Weights of a small encoder-decoder audio transcriber.
Model: log mel input, encoder arch ecapa_tdnn, encoder activation relu, encoder depths [16], encoder widths [128], decoder width 192, decoder layers 6, decoder norm layernorm.
Training: adamw at rate 0.0023, 6800 steps, batches of 64.
Data: trained on read English sentences (LibriTTS-R), 15625 training examples, 27.9 epochs.
Rows from block 3 of the text decoder of a small encoder-decoder audio transcriber, named by matrix and row number. Rows with one number belong to one neuron. Each number is 128 + 24 x the weight over its row's rms, rounded and kept within 0 to 255. All counts start at 0. Numbers have three digits each. After the name is the row's rms in percent of the matrix's.
Before each neuron's rows are labels from the 100 texts, of 14976, where the neuron reaches its highest value: "fires on" is the input token at the peak. Only what is clearly more common there than usual is listed. The data: read English sentences (LibriTTS-R).
# fc1: MLP up (decoder.blocks.3.mlp.fc1.weight, 768x192), inputs 64-127
# fc2: MLP down (decoder.blocks.3.mlp.fc2.weight, 192x768, transposed), outputs 64-127

fires on: "you"
fc1.27 133:092147141132124112150116139107153166134177103160135107121133124125128093198125103115155160132146117102119135117154094079136132088120095115114184121105156140110097134133122138115107142167154126
fc2.27 153:094142158136119153120121127115138127135148117129071109138153092106136142078127126087079082131120094135162135112137138142113121114139140102104118130132114121144101135118091103126103181151156155

fires on: "have"
fc1.627 149:119125138115093091133122146118145102154119128161113205150148149134103074131127121120168128141121141129148140126131128150135138129137152177087175108120144043110093125168118118162116111143133197
fc2.627 142:091111129113161093135109144127112099125139135115123103140153148152157134137170136144090140118078140155155132158152146108086148117114152142139098152126136183111129130129122131089117153117149119

fires on: "to"; "may"; "will"; "i"
fc1.166 120:122163181103130113151146070117104130115167117086165115136121116129136127143131136125137116145114127141130115121118128124131141119137162113129164091120164130139135117148110114137152119145132196
fc2.166 140:128187144130145147134145141114107146164132115162149160175057123111118091105129162097105157148119106109146130132126115128173068140098137165132101122122147144081099134113130120150147093056143149

fires on: "was"
fc1.84 152:110129176121179134104117111125080139118142101099139184165112148081130139096115146143114102113099151142103156129099145127140125143171105164122158105144144120094120109123132104123154160150096145
fc2.84 144:136125087109151107147131137081144168166128115112141142106095113123141133113098103134144167159084136103094126141159154161153137105115089115091106137210158058147125127161125123167122088106128177

fires on: "the"; "you"
fc1.659 160:119167119095152140139100119133082161134143154127153139140097108117167206131116115115111126128140074124138146115117075114160120133130149152130123141124129138097134132112116105131132184109143137
fc2.659 160:142127142181132131125160124112110122125057117101112109119110123146134166091143107158154125132116150160095094173119101148136121136122177142122084149155115124108120152123150139135143098131107118

fires on: "you"; "am"; "i"; "i'm"
fc1.194 029:090137141115175127123115073132135177135130110119142128139159115170125090154127152137122131117112150130166164124125186134147170128131117109129173099129191123128106100128122098130120124164133150
fc2.194 010:127088095121140106120116110110147133116136127125112111111150084147132135127137114126130120147066158153098110140120160127139152154116059181118112108133121124166093139127112129113101101164118105

fires on: "i"
fc1.396 123:120149140110183138124102100139135140155126144116143131096119091099149153108071140120146110114129104101108127120114116150134156129178145159119150120112141106128098147122138075121092179116146148
fc2.396 135:126108114152142083139141128147128133113126097155146092120086171137133116106134117142126168092151111134172136102141138127112149104073109149147119163113162162107140147121116114140160133107155140

fires on: "how"; "why"
fc1.44 125:108118175118137160110115117125137176143158084152164134139126127115174118157110145123151121116139139114149149101141130080129186039138083126115162111154176092103111149139106127148130143148131152
fc2.44 118:112135124165101128144183133107125114142157086074128112117096120105118149102112087126133150154089164138080101107139195135169097116161142133134156120141138105163122169133150123148094130096130155

fires on: "how"; "you"
fc1.415 117:113151108086168093103139078128138116150148119127140123127105148072165141162134139138132144053146133092123172111129109133142152133134089145124151099155160149125107100160125116129128147175159142
fc2.415 113:100127156142101125132139130143104164157111078087133130166109104138173099112138105121107121158132149117106158115133141119119123147126106146173142131168116128151119128145127120116146129126150130

fires on: "that"; "what"; "but"; "because"
fc1.176 134:128105130169172177107143096140093188097135101099122118162141106127155131140145164127127169108174105137135152126123098127107109106148117139122146081158181131109117110147137118161169145127152106
fc2.176 154:099093120160110114133129174115118136107097144155112117146104148096093101166124104115135159099101127146107110116109119120135095142132123145155171144132161129108093105102137132093154122136150162

fires on: "to"
fc1.261 136:120140194127099165129135131139115132143132110175113163150110111091119108130127139089142125160116139109147162103154122133155139139130109181113138129099100080107097110127132134147123102126141155
fc2.261 139:153127122075158094115112127159094098151137146123136107138159116144109141168128120147111119084152134147139125130091110146101122090084139099142113153104118129138114152117135149152120179151098149

fires on: "how"; "so"; "i"; "now"
fc1.159 153:106147135154141123137114145133124172099184098130096114160111133141132107173139186106115105103136135104165150108126080146169126107163094119131155101163178128100100106179128127140102143106138160
fc2.159 153:158092144125082104098113130142158109123101129148114149125113152113123114131112132127146093073177138100148113131126130104146140112137150148157143136081117106143101176114152100098081166185126157

fires on: "i"; "he"; "and"; "you"
fc1.297 138:146127168125154136127135083138118163142130136097137107121141115112138149151121163131125140190129142125173136117100145084131147097130093124112161120121150102127109141084112115131103140162121157
fc2.297 161:124121164153150131136131131154086102135130117125096126102117135192158095108163131114110141106113132094153150108118114156122138128105091141112093147116132129108169139164124104131168084149112140

fires on: "the"
fc1.701 129:101129122125155140153118108126102144137111083182150136177108114121151103157140158159117134104109116117134142108132126102100125111115097134124151081161168140165121095141132129118143130151120167
fc2.701 121:151102156150149164105112148112163157134132159123129110145149091080120119133074139146091107136122128148134104090089119139127112148122107157134102159099100130131109130143076123113122166141111087

fires on: "you"; "we"; "i"
fc1.732 135:128141094157098183119129124161167138161110133155097126103137137127120105154112169112133167167163159114131182114148149164141161118113134161105156113099130079094104126161120148133100106111154140
fc2.732 167:129128119117132139080116128118147108088163160126084106148133121093124150169111099109097132123103063114089103106130136120120097092119096144144150126089136135081097162149124075138107157118153139

fires on: "is"
fc1.134 120:167147155112139137130100131159096108139117131081163148141089158126126140117147127128159124119117116087100139107090105096162148105125092124134178126144120112129108128143121163118172139143145106
fc2.134 091:157133121115169096083071101139167173139162133164120151127141149109115085123138136144117091107106112164088121114136134134141164163136131124122123166152131139130149076063109112131156105091139068

fires on: "i"
fc1.363 128:113154111146075147171161157109125161104128115162118122078104149135106118149126126146100177148145134116134124124155146156152144100129099157112167108121125110101130105145139130165197131139150153
fc2.363 146:138165115082116140140101138152149100150148143118177161134175118123111142112135131122133098110120125122145150107131120125169125123126189100114104158118155077120151139110079150120125145120106137

fires on: "i"; "she"; "he"
fc1.463 128:117158131105163109150136121177116176113134136100114123132146104097117149155128136084102134104178111107143135120108089118135111109151095153117147123144124139140168096104149154163153169136090113
fc2.463 141:112114103165083160120149127104172113111107084135109111124106131092093088120176141157120111122123134130146127102147160175117108134145103090140145115138114152121114117138121137135126130122129121

fires on: "to"; "would"
fc1.29 142:127180126106194144149131096138139181111157109126097139122099122104109140131110146123120123097154105152163167143110085109142128143178116120106132098102105145136140101153113127131160160161109162
fc2.29 134:127166138095121127117138121137141160118112122085154121150111107125164149113098156106111192125111107100139111142141099148155127119106124119121146107138122130116129124117127126148136157073132149

fires on: "how"; "when"; "and"; "that"
fc1.101 168:135112152159133121148129074134136107109127117124167186118125111085150079156143161132114136067175137123130128100122114093127177091150149143142159121149141118113079118152136099172108119129113116
fc2.101 126:109081080137112145164127119100129124159119143109115151098153097123126187121100130122144095130102129174134126091131098119081118126089167138128089171149105126131142106134123082170094159129154152

fires on: "her"
fc1.703 157:084111150160144154127085131156106148135125147107137194122123095103104129157127138116126115110154136083129130082131122123106152050123114171128134124153139112107113116134110092170114148110156130
fc2.703 166:144136109152149121124169162137141110162147111108116164070103133121118136114144142147102155177116140139102121143156097141150176123110130193104088142129075158109165116148149126123104103133139124

fires on: "have"; "had"; "are"; "of"
fc1.380 136:149102123095120083137115119138121157131147102146124116151152140138154119192134110148133126133167103084175168131098138128097133098144115136111142087139128118111134094129118111125143178179105099
fc2.380 158:119133125137109154132098095096159109130135132134172127083117180138160091125165120113119118164122109128120131108118163143125113141130161112148100120119106131130108175101105141115144075124140140

fires on: "i"; "say"
fc1.289 123:124149129126143147140123115102066186124128123125151141144100120125176109124107168128141116109164122095092124104110128099142135119143105179132151123144113106114109131129125174122136109137136138
fc2.289 108:154170154089140131157097130052106145085147135103081105159137112163180156122100099144117117152105133142144129095136151100080083129146113139100118133098093132124112126130082134150131138113173128

fires on: "is"; "was"
fc1.763 117:155106140117119063167093119100102128106147141140134119124119135128112127142088112131148104147125120086131092092154101088127152156089120104146139133136117131109072128147081130175129139178142127
fc2.763 133:104101094112140112121109130125153147135128112158120126105106171143141142122160121084126153096170132129131129096102128078133072164136124119122161117109141118153161150159133163131142132118113122

fires on: "her"; "my"; "old"
fc1.133 141:165162144128152152157068080146123155136141138125128148126121091131118116143134140087138128097139146116144132126123109133130170133129092121117136124126179109123156132150094101121138108124156127
fc2.133 145:129084066104131137151156155146121122081150136157086154127159166103131125110125096121113110182108161175110129088108132158122131134133128151119117137144112125070144093124125081160138159125141116

fires on: "that"; "think"; "thought"
fc1.295 128:140109163102121096141126143134111162123151106119147154127141121130122101102125103124150156164159089124143127093088149142117144094163085140116137062115099114111128146141109093131147144159083183
fc2.295 147:145126103138122175092133136131122122127138119091123174112104109112104080137133171198144090126111139131118133133116097146111141164117139108146140144113132134137153116144123126124153087108106130

fires on: "i"
fc1.417 092:112150153124166086149123142157127126140139124158122149161078153059128137104072129107158082122141098113172137118135131146148121137141112182106178134119163103122109115152117149130110120146127176
fc2.417 097:111096163140148125095160063091115143125160114156132167104116123144127117114100170109101126101146151139087103109132130079141138112135144166143134126151139169167152130145151098152135084122150091

fires on: "that"; "and"
fc1.23 137:141159132145131115150141119138127161092145147173118106180123123092118134148104119078133148134136060103110133086099086138106132109164128157130148132164161133123171110153135107140113114102110134
fc2.23 130:162119142147125131144143114110130159158146167157145138125114130120132130133156149120132105114082117158104100133143048132116152157174163087125123131145105102106118125122156106095123104127135134

fires on: "that"; "if"; "which"; "would"
fc1.616 142:136130134148144103136104113125136149173114085119157127126112141104105128108133106129142121119140094126092143095101124108070179098162093108110125083162160132132149069149106118150170161137108166
fc2.616 146:098116131133141127142115127141132148119060087115128115157149156109088103161141096139126126145100108114152114131133103124116122149167121149152140145129105135151127094134152133186136109104136137

fires on: "was"
fc1.220 137:121160138122127103121060141175133125120121129103147134113128130106121095140121162123104122138131143113122108125157122153138149106085144129127156147164121086108131097160109139191134150114122140
fc2.220 157:124152104145107142171120113118159135122108123190116137119140161106113138122120081111175133158177136139096168104121137085155121163158110127153155103136184118138105146142133140137128107100145141

fires on: "her"; "the"; "his"
fc1.372 144:135130167129091138137069127123139131135157114145152171117129101133120100164089145128120144104128148133166147119125118114120147144116119153113126138132163114078104129152133106164139095121173130
fc2.372 153:089111084125137131093129124148123119132116126145089170083113169155132120148139118135153128159102120106096126121135081103134145122144126132135099152191155173112157093134136134126134143112130186

fires on: "to"; "a"; "of"
fc1.158 141:141140118096120131131151116115133159120143103142196142141123154118114142105119131147141072160119126102105148108128131096086148122147132134137129096150169151165102135161143128137161113149099135
fc2.158 160:131143154091128141094103180130121137154114111118129153113103136147136152180129101159133100125106165146096090136150131156116105153091145112129105088081120098143127101096105157127102107128088126

fires on: "is"; "was"; "in"
fc1.406 136:106130142142121135113149108117122146118153135113128169113121154134126069159144152153154142124129142100100141092133125137096146074095097145120156156104165101170100107128096134115112134159145096
fc2.406 152:100093156146123191119141134117117125123148102099108147183128149074129129121125143112132120134138144116157113097136144148087145160180147128129174077130137111112092111118129143120074115139103154

fires on: "have"; "am"; "half"; "i've"
fc1.441 086:125114135112104170118122121114146143141170123127142143163140132132168099150113152113132161103174097123163151104091140123128135113120124145110154099113157103107097148154107108138126135167143137
fc2.441 056:143122144096135110133167152133169160147120123132132152107095140137119134129075128139107123087165132071124149139132128124132106134086188147126146143112162056118176133123118150072156116137117122

fires on: "to"; "the"
fc1.243 148:129163153119126154184125152161145154157160094142138143160084115118161137121097097103144151127115098136124161090098127117089145108142108132116115105126105126112147130146098099161139156105128143
fc2.243 153:153105163142096094105078116119123145136150118087104140135138112145176122157132123174108122168111141124155092161149141113151103106138115112128149139125145138132095142143137116093146093164081099

fires on: "i"; "and"; "who"; "he"
fc1.262 108:141138173159143128154101106154131156115138102106128128133126110151122119145098162155113127107178103110121142111097114115117166089125090169119163131158119091092154149164126120171156159114111136
fc2.262 096:126132142131110159086155156149100137142114133129105126092103146130143135118140165123075136095140103101177148109114112141153142128100102160129105149148138117109125119121136133145184157152173113