config.toml
model = "encoder-decoder audio transcriber"
train_examples = 15625
spec_augment = false
encoder_norm = "layernorm"
encoder_depths = [16]
decoder_layers = 6
decoder_norm_position = "pre"
decoder_head_dim = 32
optimizer = "adamw"
beta1 = 0.9
batch_size = 64
warmup_steps = 200
weight_decay = 0.4
Rows from block 3 of the text decoder of a small encoder-decoder audio transcriber, named by matrix and row number. Rows with one number belong to one neuron. Each number is 128 + 32 x the weight over its row's rms, rounded and kept within 0 to 255. All counts start at 0. Numbers have three digits each.
After each neuron's rows are labels from the 100 texts, of 14976, where the neuron reaches its highest value: "fires on" is the input token at the peak. Only what is clearly more common there than usual is listed. The data: read English sentences (LibriTTS-R).
# fc1: MLP up (decoder.blocks.3.mlp.fc1.weight, 768x192), inputs 128-191
# fc2: MLP down (decoder.blocks.3.mlp.fc2.weight, 192x768, transposed), outputs 128-191

fc1.418:075113089091098145053126081079134131146139181122093127131128139180147107113167117112078116085153127162162127107123145108140072141118163128189118136140173122157101145192063113100179097109182168
fc2.418:124134139110089123155121163104108120189160163085098126097139105085129125091094073193094155103164101092168120142146123174175155165091144143127186163091156142137123146098146124145091080102109135
fires on: "once"; "<end>"

fc1.256:178079117084156131105135116128119124116119191060074138134136098134095098118175142145075095165158116130168146082161125096150078114037204098119095162156126170120098131151084092172135162083141146
fc2.256:085159159108137126129118145117159095153121137103177093120166111151185100130116210115193108108093173074132104147114118192171112122143161171139096093159088119118117126142169090092151149086109150
fires on: "was"

fc1.319:126105035026114136130139114157116138111130120194166143184135118102173117124132129180083130118144121113183066079146112092103097151111145165139093198133105095115076143127130143107134120173117121
fc2.319:177139196115112078031075043203173122139113118143119079128175087189128167144118129140102088166093193130131148096179129190130165125184103129148132111145153112130116136154142101176058121166130104
fires on: "the"; "no"

fc1.422:088127183117207130084192137148075192167114169134156136077051184106150109119134097151170091153151174159115127139150120131129123161171192129107102120156120148137137066128144146160089123128124136
fc2.422:137173100181049064124109102134093056124137072093112082188146119165167144168164117141097096097108183152120132102106125162119151161137092106157114192160083098079114100140162167186079192124076178
fires on: "and"

fc1.202:137149142163132086112186106190173119119145128100135131143116153083127125102145172154135155112151130119103122120131130187107128091103184130104125123098114086165101153116129123152095140129127129
fc2.202:172136071091128140122113111164092087120104065139162148122134080153099130153119133143131151129118204071138139115095148111080108089135145159162158096179134131157131125168089138103152119166121120
fires on: "all"

fc1.412:122091077167094150162133156151162134115143175062146156127130082152166113152119185130061127114141083158151103107102149110128101055139132111131119123096101092215129137116124139109117080155123159
fc2.412:144091115136139088081132054143115137121152107130077127173114107140098115074081112147178104108070108070093155097173155153125106096058144146158094088141135155161210162152195117137141089140223162
fires on: "me"

fc1.234:141125100147108166117187142168148149128073167147133110158159087103143114111128077122150131131115094107140137128174113117194134173107130150078123147107108162160120116143129129138128162131146144
fc2.234:112113098125148081169092102107116130157117108147083150154094068118235157139128127079116125174124176109105181176173145124125123074149147137054156085116130158105142108137122137097039146144135074
fires on: "me"; "you"; "he"

fc1.692:164167147094175102115160099153142173141029151145056126189087144105088117122152074146036142170143103140167088076168134100172153113106174120169115112066152125149136124115078122136071110180151130
fc2.692:102182106137166147145146142084145083144114080138156131123140156131097120080132103107177197092147100104108150162134079139132110128101126124097155131144186105199133076125194133087131128162185208
fires on: "are"; "was"; "were"; "you"

fc1.699:161099042148073077127119072169161153168095141116122148149116108116159112123109122155103119149144103141172177112154183108130082101066151130131103184077109108178154164201113100149154189068183153
fc2.699:098103124136097098107070141164132100146092087115147109108169137168141126131131137145159095180076128099128175125129079172142118179136174115138088170064123169051096148140123122124094164116068137
fires on: "think"

fc1.144:103106098080115103099133106184139122109085137142163098131138114094171110015093103106165131088095075180097070123122154085141098137100122091153117098106164122112134173130096122140144104135191132
fc2.144:146061218153106083132191128100153128116149171148128144149097127108156124161135133110063104143119116150099129146129166163192174137129114125126137127136102172135112105077164168112147101123121122
fires on: "don't"; "not"; "no"; "you"

fc1.757:120120097046102122090134085218168134115121135156138171172138080121187140175122110114169127148147133117170144121148167119148154126114168150179126142123134100166139096198077122122093081068108080
fc2.757:139099097083144127133110124133134126106176140200122129103139159127114112136140126115122148151072113118113091176150087125086099154134137133086154105150175085196155187098079108058163146136118141
fires on: "to"; "he"

fc1.279:074090126106104080135149095143103193104123151089093196138111112144178123117111059113142137089145131153180104093187140127149086116139129133225120171149171077203093119178144158067093109150142171
fc2.279:110099100128140147124101143113106151145134170162146133137148159143095112114109123185110166097108131115103085147132121119127120098153083120084129097072120169105145128113103121163168154138163097
fires on: "the"; "was"; "is"

fc1.136:136114178158106109153132123146118181160070115135149142129118110057113112134196099131066137108110135141073102139185169168184128137112175133126085131122128126141141129075136209159123122137139141
fc2.136:152159089085141189163191195139136056147064060066118132081112146092157174092144170126135187156130170128128152136109127138138175124142158200132153176118076162059133110117134098135088189151126107
fires on: "was"; "were"; "am"; "the"

fc1.56:124104096038134125156206151127094124103121162126106060113170166095180104141084157109103145146149099153151087126190128068162078125078142115122106124126141191134108152125137128148105144129106170
fc2.56:135098152149072089123107135114145071084086150076086149124122110191126153160147125160167093134088117135125131171073084153145199186111111126187149174168090111165126056113162110159088145161091121
fires on: "me"; "you"

fc1.544:133117133087132124140212111105093098190127141119109109170107075061076110027143104158148135113117129081168140155125113189147143172088114126108108123116151152151104076130140137055100135124128160
fc2.544:129093185139125141126115099155101155045080096145140094115137188095137179117182128092149068151078114138189128097085063182113112120161126136113138157161170130125119116109160112128061131174089141
fires on: "to"

fc1.198:123105116160169129148141161196172121108131231128130183144108129121161113109119096146154129068130048165209146082098075103117126090118140196099140146160144101133092112058102113109137145176182120
fc2.198:132143037143169132124120077057086139116133121179110108115133194123115147123148124112081050181103141153059130169100137168053064134165093167149118049100129129097107109159142127146137131168142119
fires on: "all"; "i"

fc1.261:133120155086172091095237106172125137152110167151110173147114090151136132121156103090098118126095128122121145080126100098140088126157080125111118169148101138145060145112065115139181136073194135
fc2.261:208136127126113113181140171099132136141100117100103118092127167131176100132101188174127160183186132113101167117202147129114177114110138161187142088106037154046125145080174130152110163141092071
fires on: "to"

fc1.429:129118150140085149107204131128120150166088172118181140100117106104129115099122078159129135095122127126182124157140116127183205112074135114143131114158109147132117062134138148156101154070090130
fc2.429:168180177121133099133152108107088166138118096152153094164156141121141133107148172147129104088069170166146148067070171120163076144117144087152157130160132157153126131107061149122157097108070129
fires on: "are"; "be"; "were"; "do"

fc1.498:134128036145088151107166124135083104192140195141156147204127105172133070163127084140125170094106099118117124093169134136137112122124144154084090126140084076088117153227096112102143147113150112
fc2.498:095153136143146134155087107158098109113138094086110123131159118105155124066137065148159092097178175122165102082137175100124116130169090106197092122179095105127063100188173165177151096139158142
fires on: "for"

fc1.527:176114144112156105109157121151125136193117185131140135179118124103143101072140124168084147055127050158149119105117130133162150136041122174124102154124166114124072117162067120108119177110126105
fc2.527:082126133127109145134134116105139207085109182080153126151134137112153113148094143138108103079108215100175135133166103129077095105195184144099117115037136116110150076114143105115132111141091158
fires on: "don't"; "not"; "never"; "do"

fc1.568:108116142125121125120153084136108122204107167160172148103138174091092110133108148129126077071086093141092217072174124116157094154091166149180136204154100135138100132130086143138157125109160136
fc2.568:153169136172123126132153112095139067109200085166121125148151184145137133102147162046102204144167153119135154094097093065116138110148087179150137107114110169083141111193122128122204110161161106
fires on: "and"

fc1.557:142092119169135180054169118114173149148124153138091095157113149130108117110155101112185082093065073145096154111187073148161197177115116177120136080171164103178102103095121086109161212136198110
fc2.557:165139148114138096116160107137078091085158126121081159139118082078057169186144115122125104125067131101197107082079113226121150111083143175099105122130122170118107132111143159139057133170135110
fires on: "all"; "in"

fc1.379:166072108115129140145146128133131165203089187093187138096070136131160080129111104176153135154120093118127123109122089146167094119113130126145115153215123130129090123202130126147112211166162101
fc2.379:095085099115142152138111107150121097092122123172122099181209138137072169131167106074114098099101153118131125072094115091153089198067172103114135085170153141181058130145183139155094130095118156
fires on: "and"

fc1.216:074125097137110142079137121083040157153150160107137139141204148127106100127066168158095154043155123117064139154152132115193156114129156120153107142125105132103107149158171103175086206095114145
fc2.216:116128134158151105208127160084192178126140119141073152111091111102182160143158120176117148189129182133098148159176125150074156104159108142142180091139109120175170097078125130078142078123119198
fires on: "them"; "you"; "her"; "him"

fc1.73:100089120137071110115124122147091141117166178088083153209144095143136061144136037147179160124157059138137117162101105118122072122110221163118113109098162114115127138176123136126112099156136139
fc2.73:145101093123100132119119158117119158156072170163114067100135125113124142149153143153143153084078130113074160175193090091117119110091091118186137100110159139083146176182172104055110167129105085
fires on: "all"; "saw"; "now"

fc1.453:070141114130157115155135112096132188136124163112090165106141176140178089088141109092101129123153062160128147129185094104109091123118174183131127139148111083189077149151120135053149158130116117
fc2.453:148134186115142156119153134160109150121193085161111150190141169089142142107139045123129090126168213118169170072161126139116136094171146126109134121108144127128119166187086133152137118124143030
fires on: "and"; "but"

fc1.613:126071164149149127106113107127088175174096169165140148163103057079127093058124092144138156127126130208154112167064101105116120165095176094152105072130139094120093124074076137162126135108111156
fc2.613:147145145156113122118035155090139137146126108113087127180132125077132124142138083098110108158157150137149111090103086139177072169145155057130087151177162056079151121115148154139101099114156154
fires on: "are"; "am"; "i'm"; "was"

fc1.674:151121188071084131101131091135124168124109097138092131109108104081131110115100110101112063106107137121174145138173103153120087207124140127187114164142143078215113076127121138047069095105107190
fc2.674:116157182093167212173114161197119130137157150176179145042166120152112142111178178083128155110081147119142082134071073162092122144100157134101106163155095168026101158159148092123111107126133118
fires on: "the"

fc1.62:151061123109193106131120122161161158119137142161099124183138124101133135095132067187113111098133130146096123120130105110121123117162131130121093109168202079186133171148152140109155144078140132
fc2.62:142103113105128131153128160174148164099142145135172114119083087153157132115145132085079227147150074137118169113165133098120127126081110115101098154136132143074109157122125147078152161155125132
fires on: "are"; "three"; "many"; "far"

fc1.292:186109130069142119085135129185153167191151210168158160112169148139113118125117152124099156114107107115150084090153155127212126100104135147152097123148104129102105162195003143132143103134171047
fc2.292:138120184105100180158093106079133166156112086117162102105094175090189103164147146131169121132144151095113148117132128125074070123186147186138164116140104098107125093135026098109160150103144196
fires on: "and"; "but"; "i'm"

fc1.371:131090059114071099119142048138153147186089186155113169141125134158169115078151099099096132126121064136124100155162199111173120131083123145204091132110135121168139146117109123126133136135209102
fc2.371:155107132118097143159135170153139116121124070148179153087091070094132154117133169109112133131116138128198134141073146169147164117134207129088149123146140157153173124142073134161115148124155135
fires on: "think"; "wish"; "thought"; "suppose"

fc1.670:082108107138086124117167117109093122115072194113092161099071102134130070109093092110133079159164119146104106102160150123122046084131149146143120150144084171138127101135146123151140182101135107
fc2.670:153127148119102149092116091139128181127096125101144107133192099165195145137177149051107142129100199147121094130092134183119107142065176150157135090156141093130131139124058111156092132165120100
fires on: "and"; "he"; "but"

fc1.333:073086142142151136129205095198170154114114115077090183161083166117212097133129120196108141157100106125122152137154179173142137120078142156151127130088124136166118151155147090052103116111192160
fc2.333:174128165126082133157092154206126117123169144131114153133144082169067163100021071161168121131096115080111104162095031074128171125113141146089169145132167129127141138135141105156125127138079103
fires on: "think"; "some"

fc1.158:114056137109189123137147132170131142149122148094125111108100151091123033115123116166156114063128100139095121091173156124210043125055142105175108159107156140180168156127126144143073095061132124
fc2.158:110100159144119085148159120144096081111149096112129172120088166126218165158087100172124109155111152148149128148109147156162175173199098129122143164116039155034123142119148139134136153092124117
fires on: "to"; "a"; "of"

fc1.603:101109150113109157128143051117115116209094121076122132161081152121111099069161111123093135133197118174096172113144147124163138153055152118116103160128195158155138050143068149130097072087117150
fc2.603:152078146145081164122157138143203052084119099149087112168129087114194130180116162136151156119109124115197088131087103159123146068123135126103120100116116139115155176164136129144070125156136115
fires on: "think"; "to"

fc1.108:137093155157111128095182117118164143113118174141111179108088105077147108139096113159143078133091092111137086115131132131118127151149151175145108126139117140189102075076114098056139174154129139
fc2.108:114174100122146114085103111117100088070087069093075117133101088107071139134098137149125125179163185098166152188104156118134167190150095151128104199120148169067108134204151131184108186121130114
fires on: "all"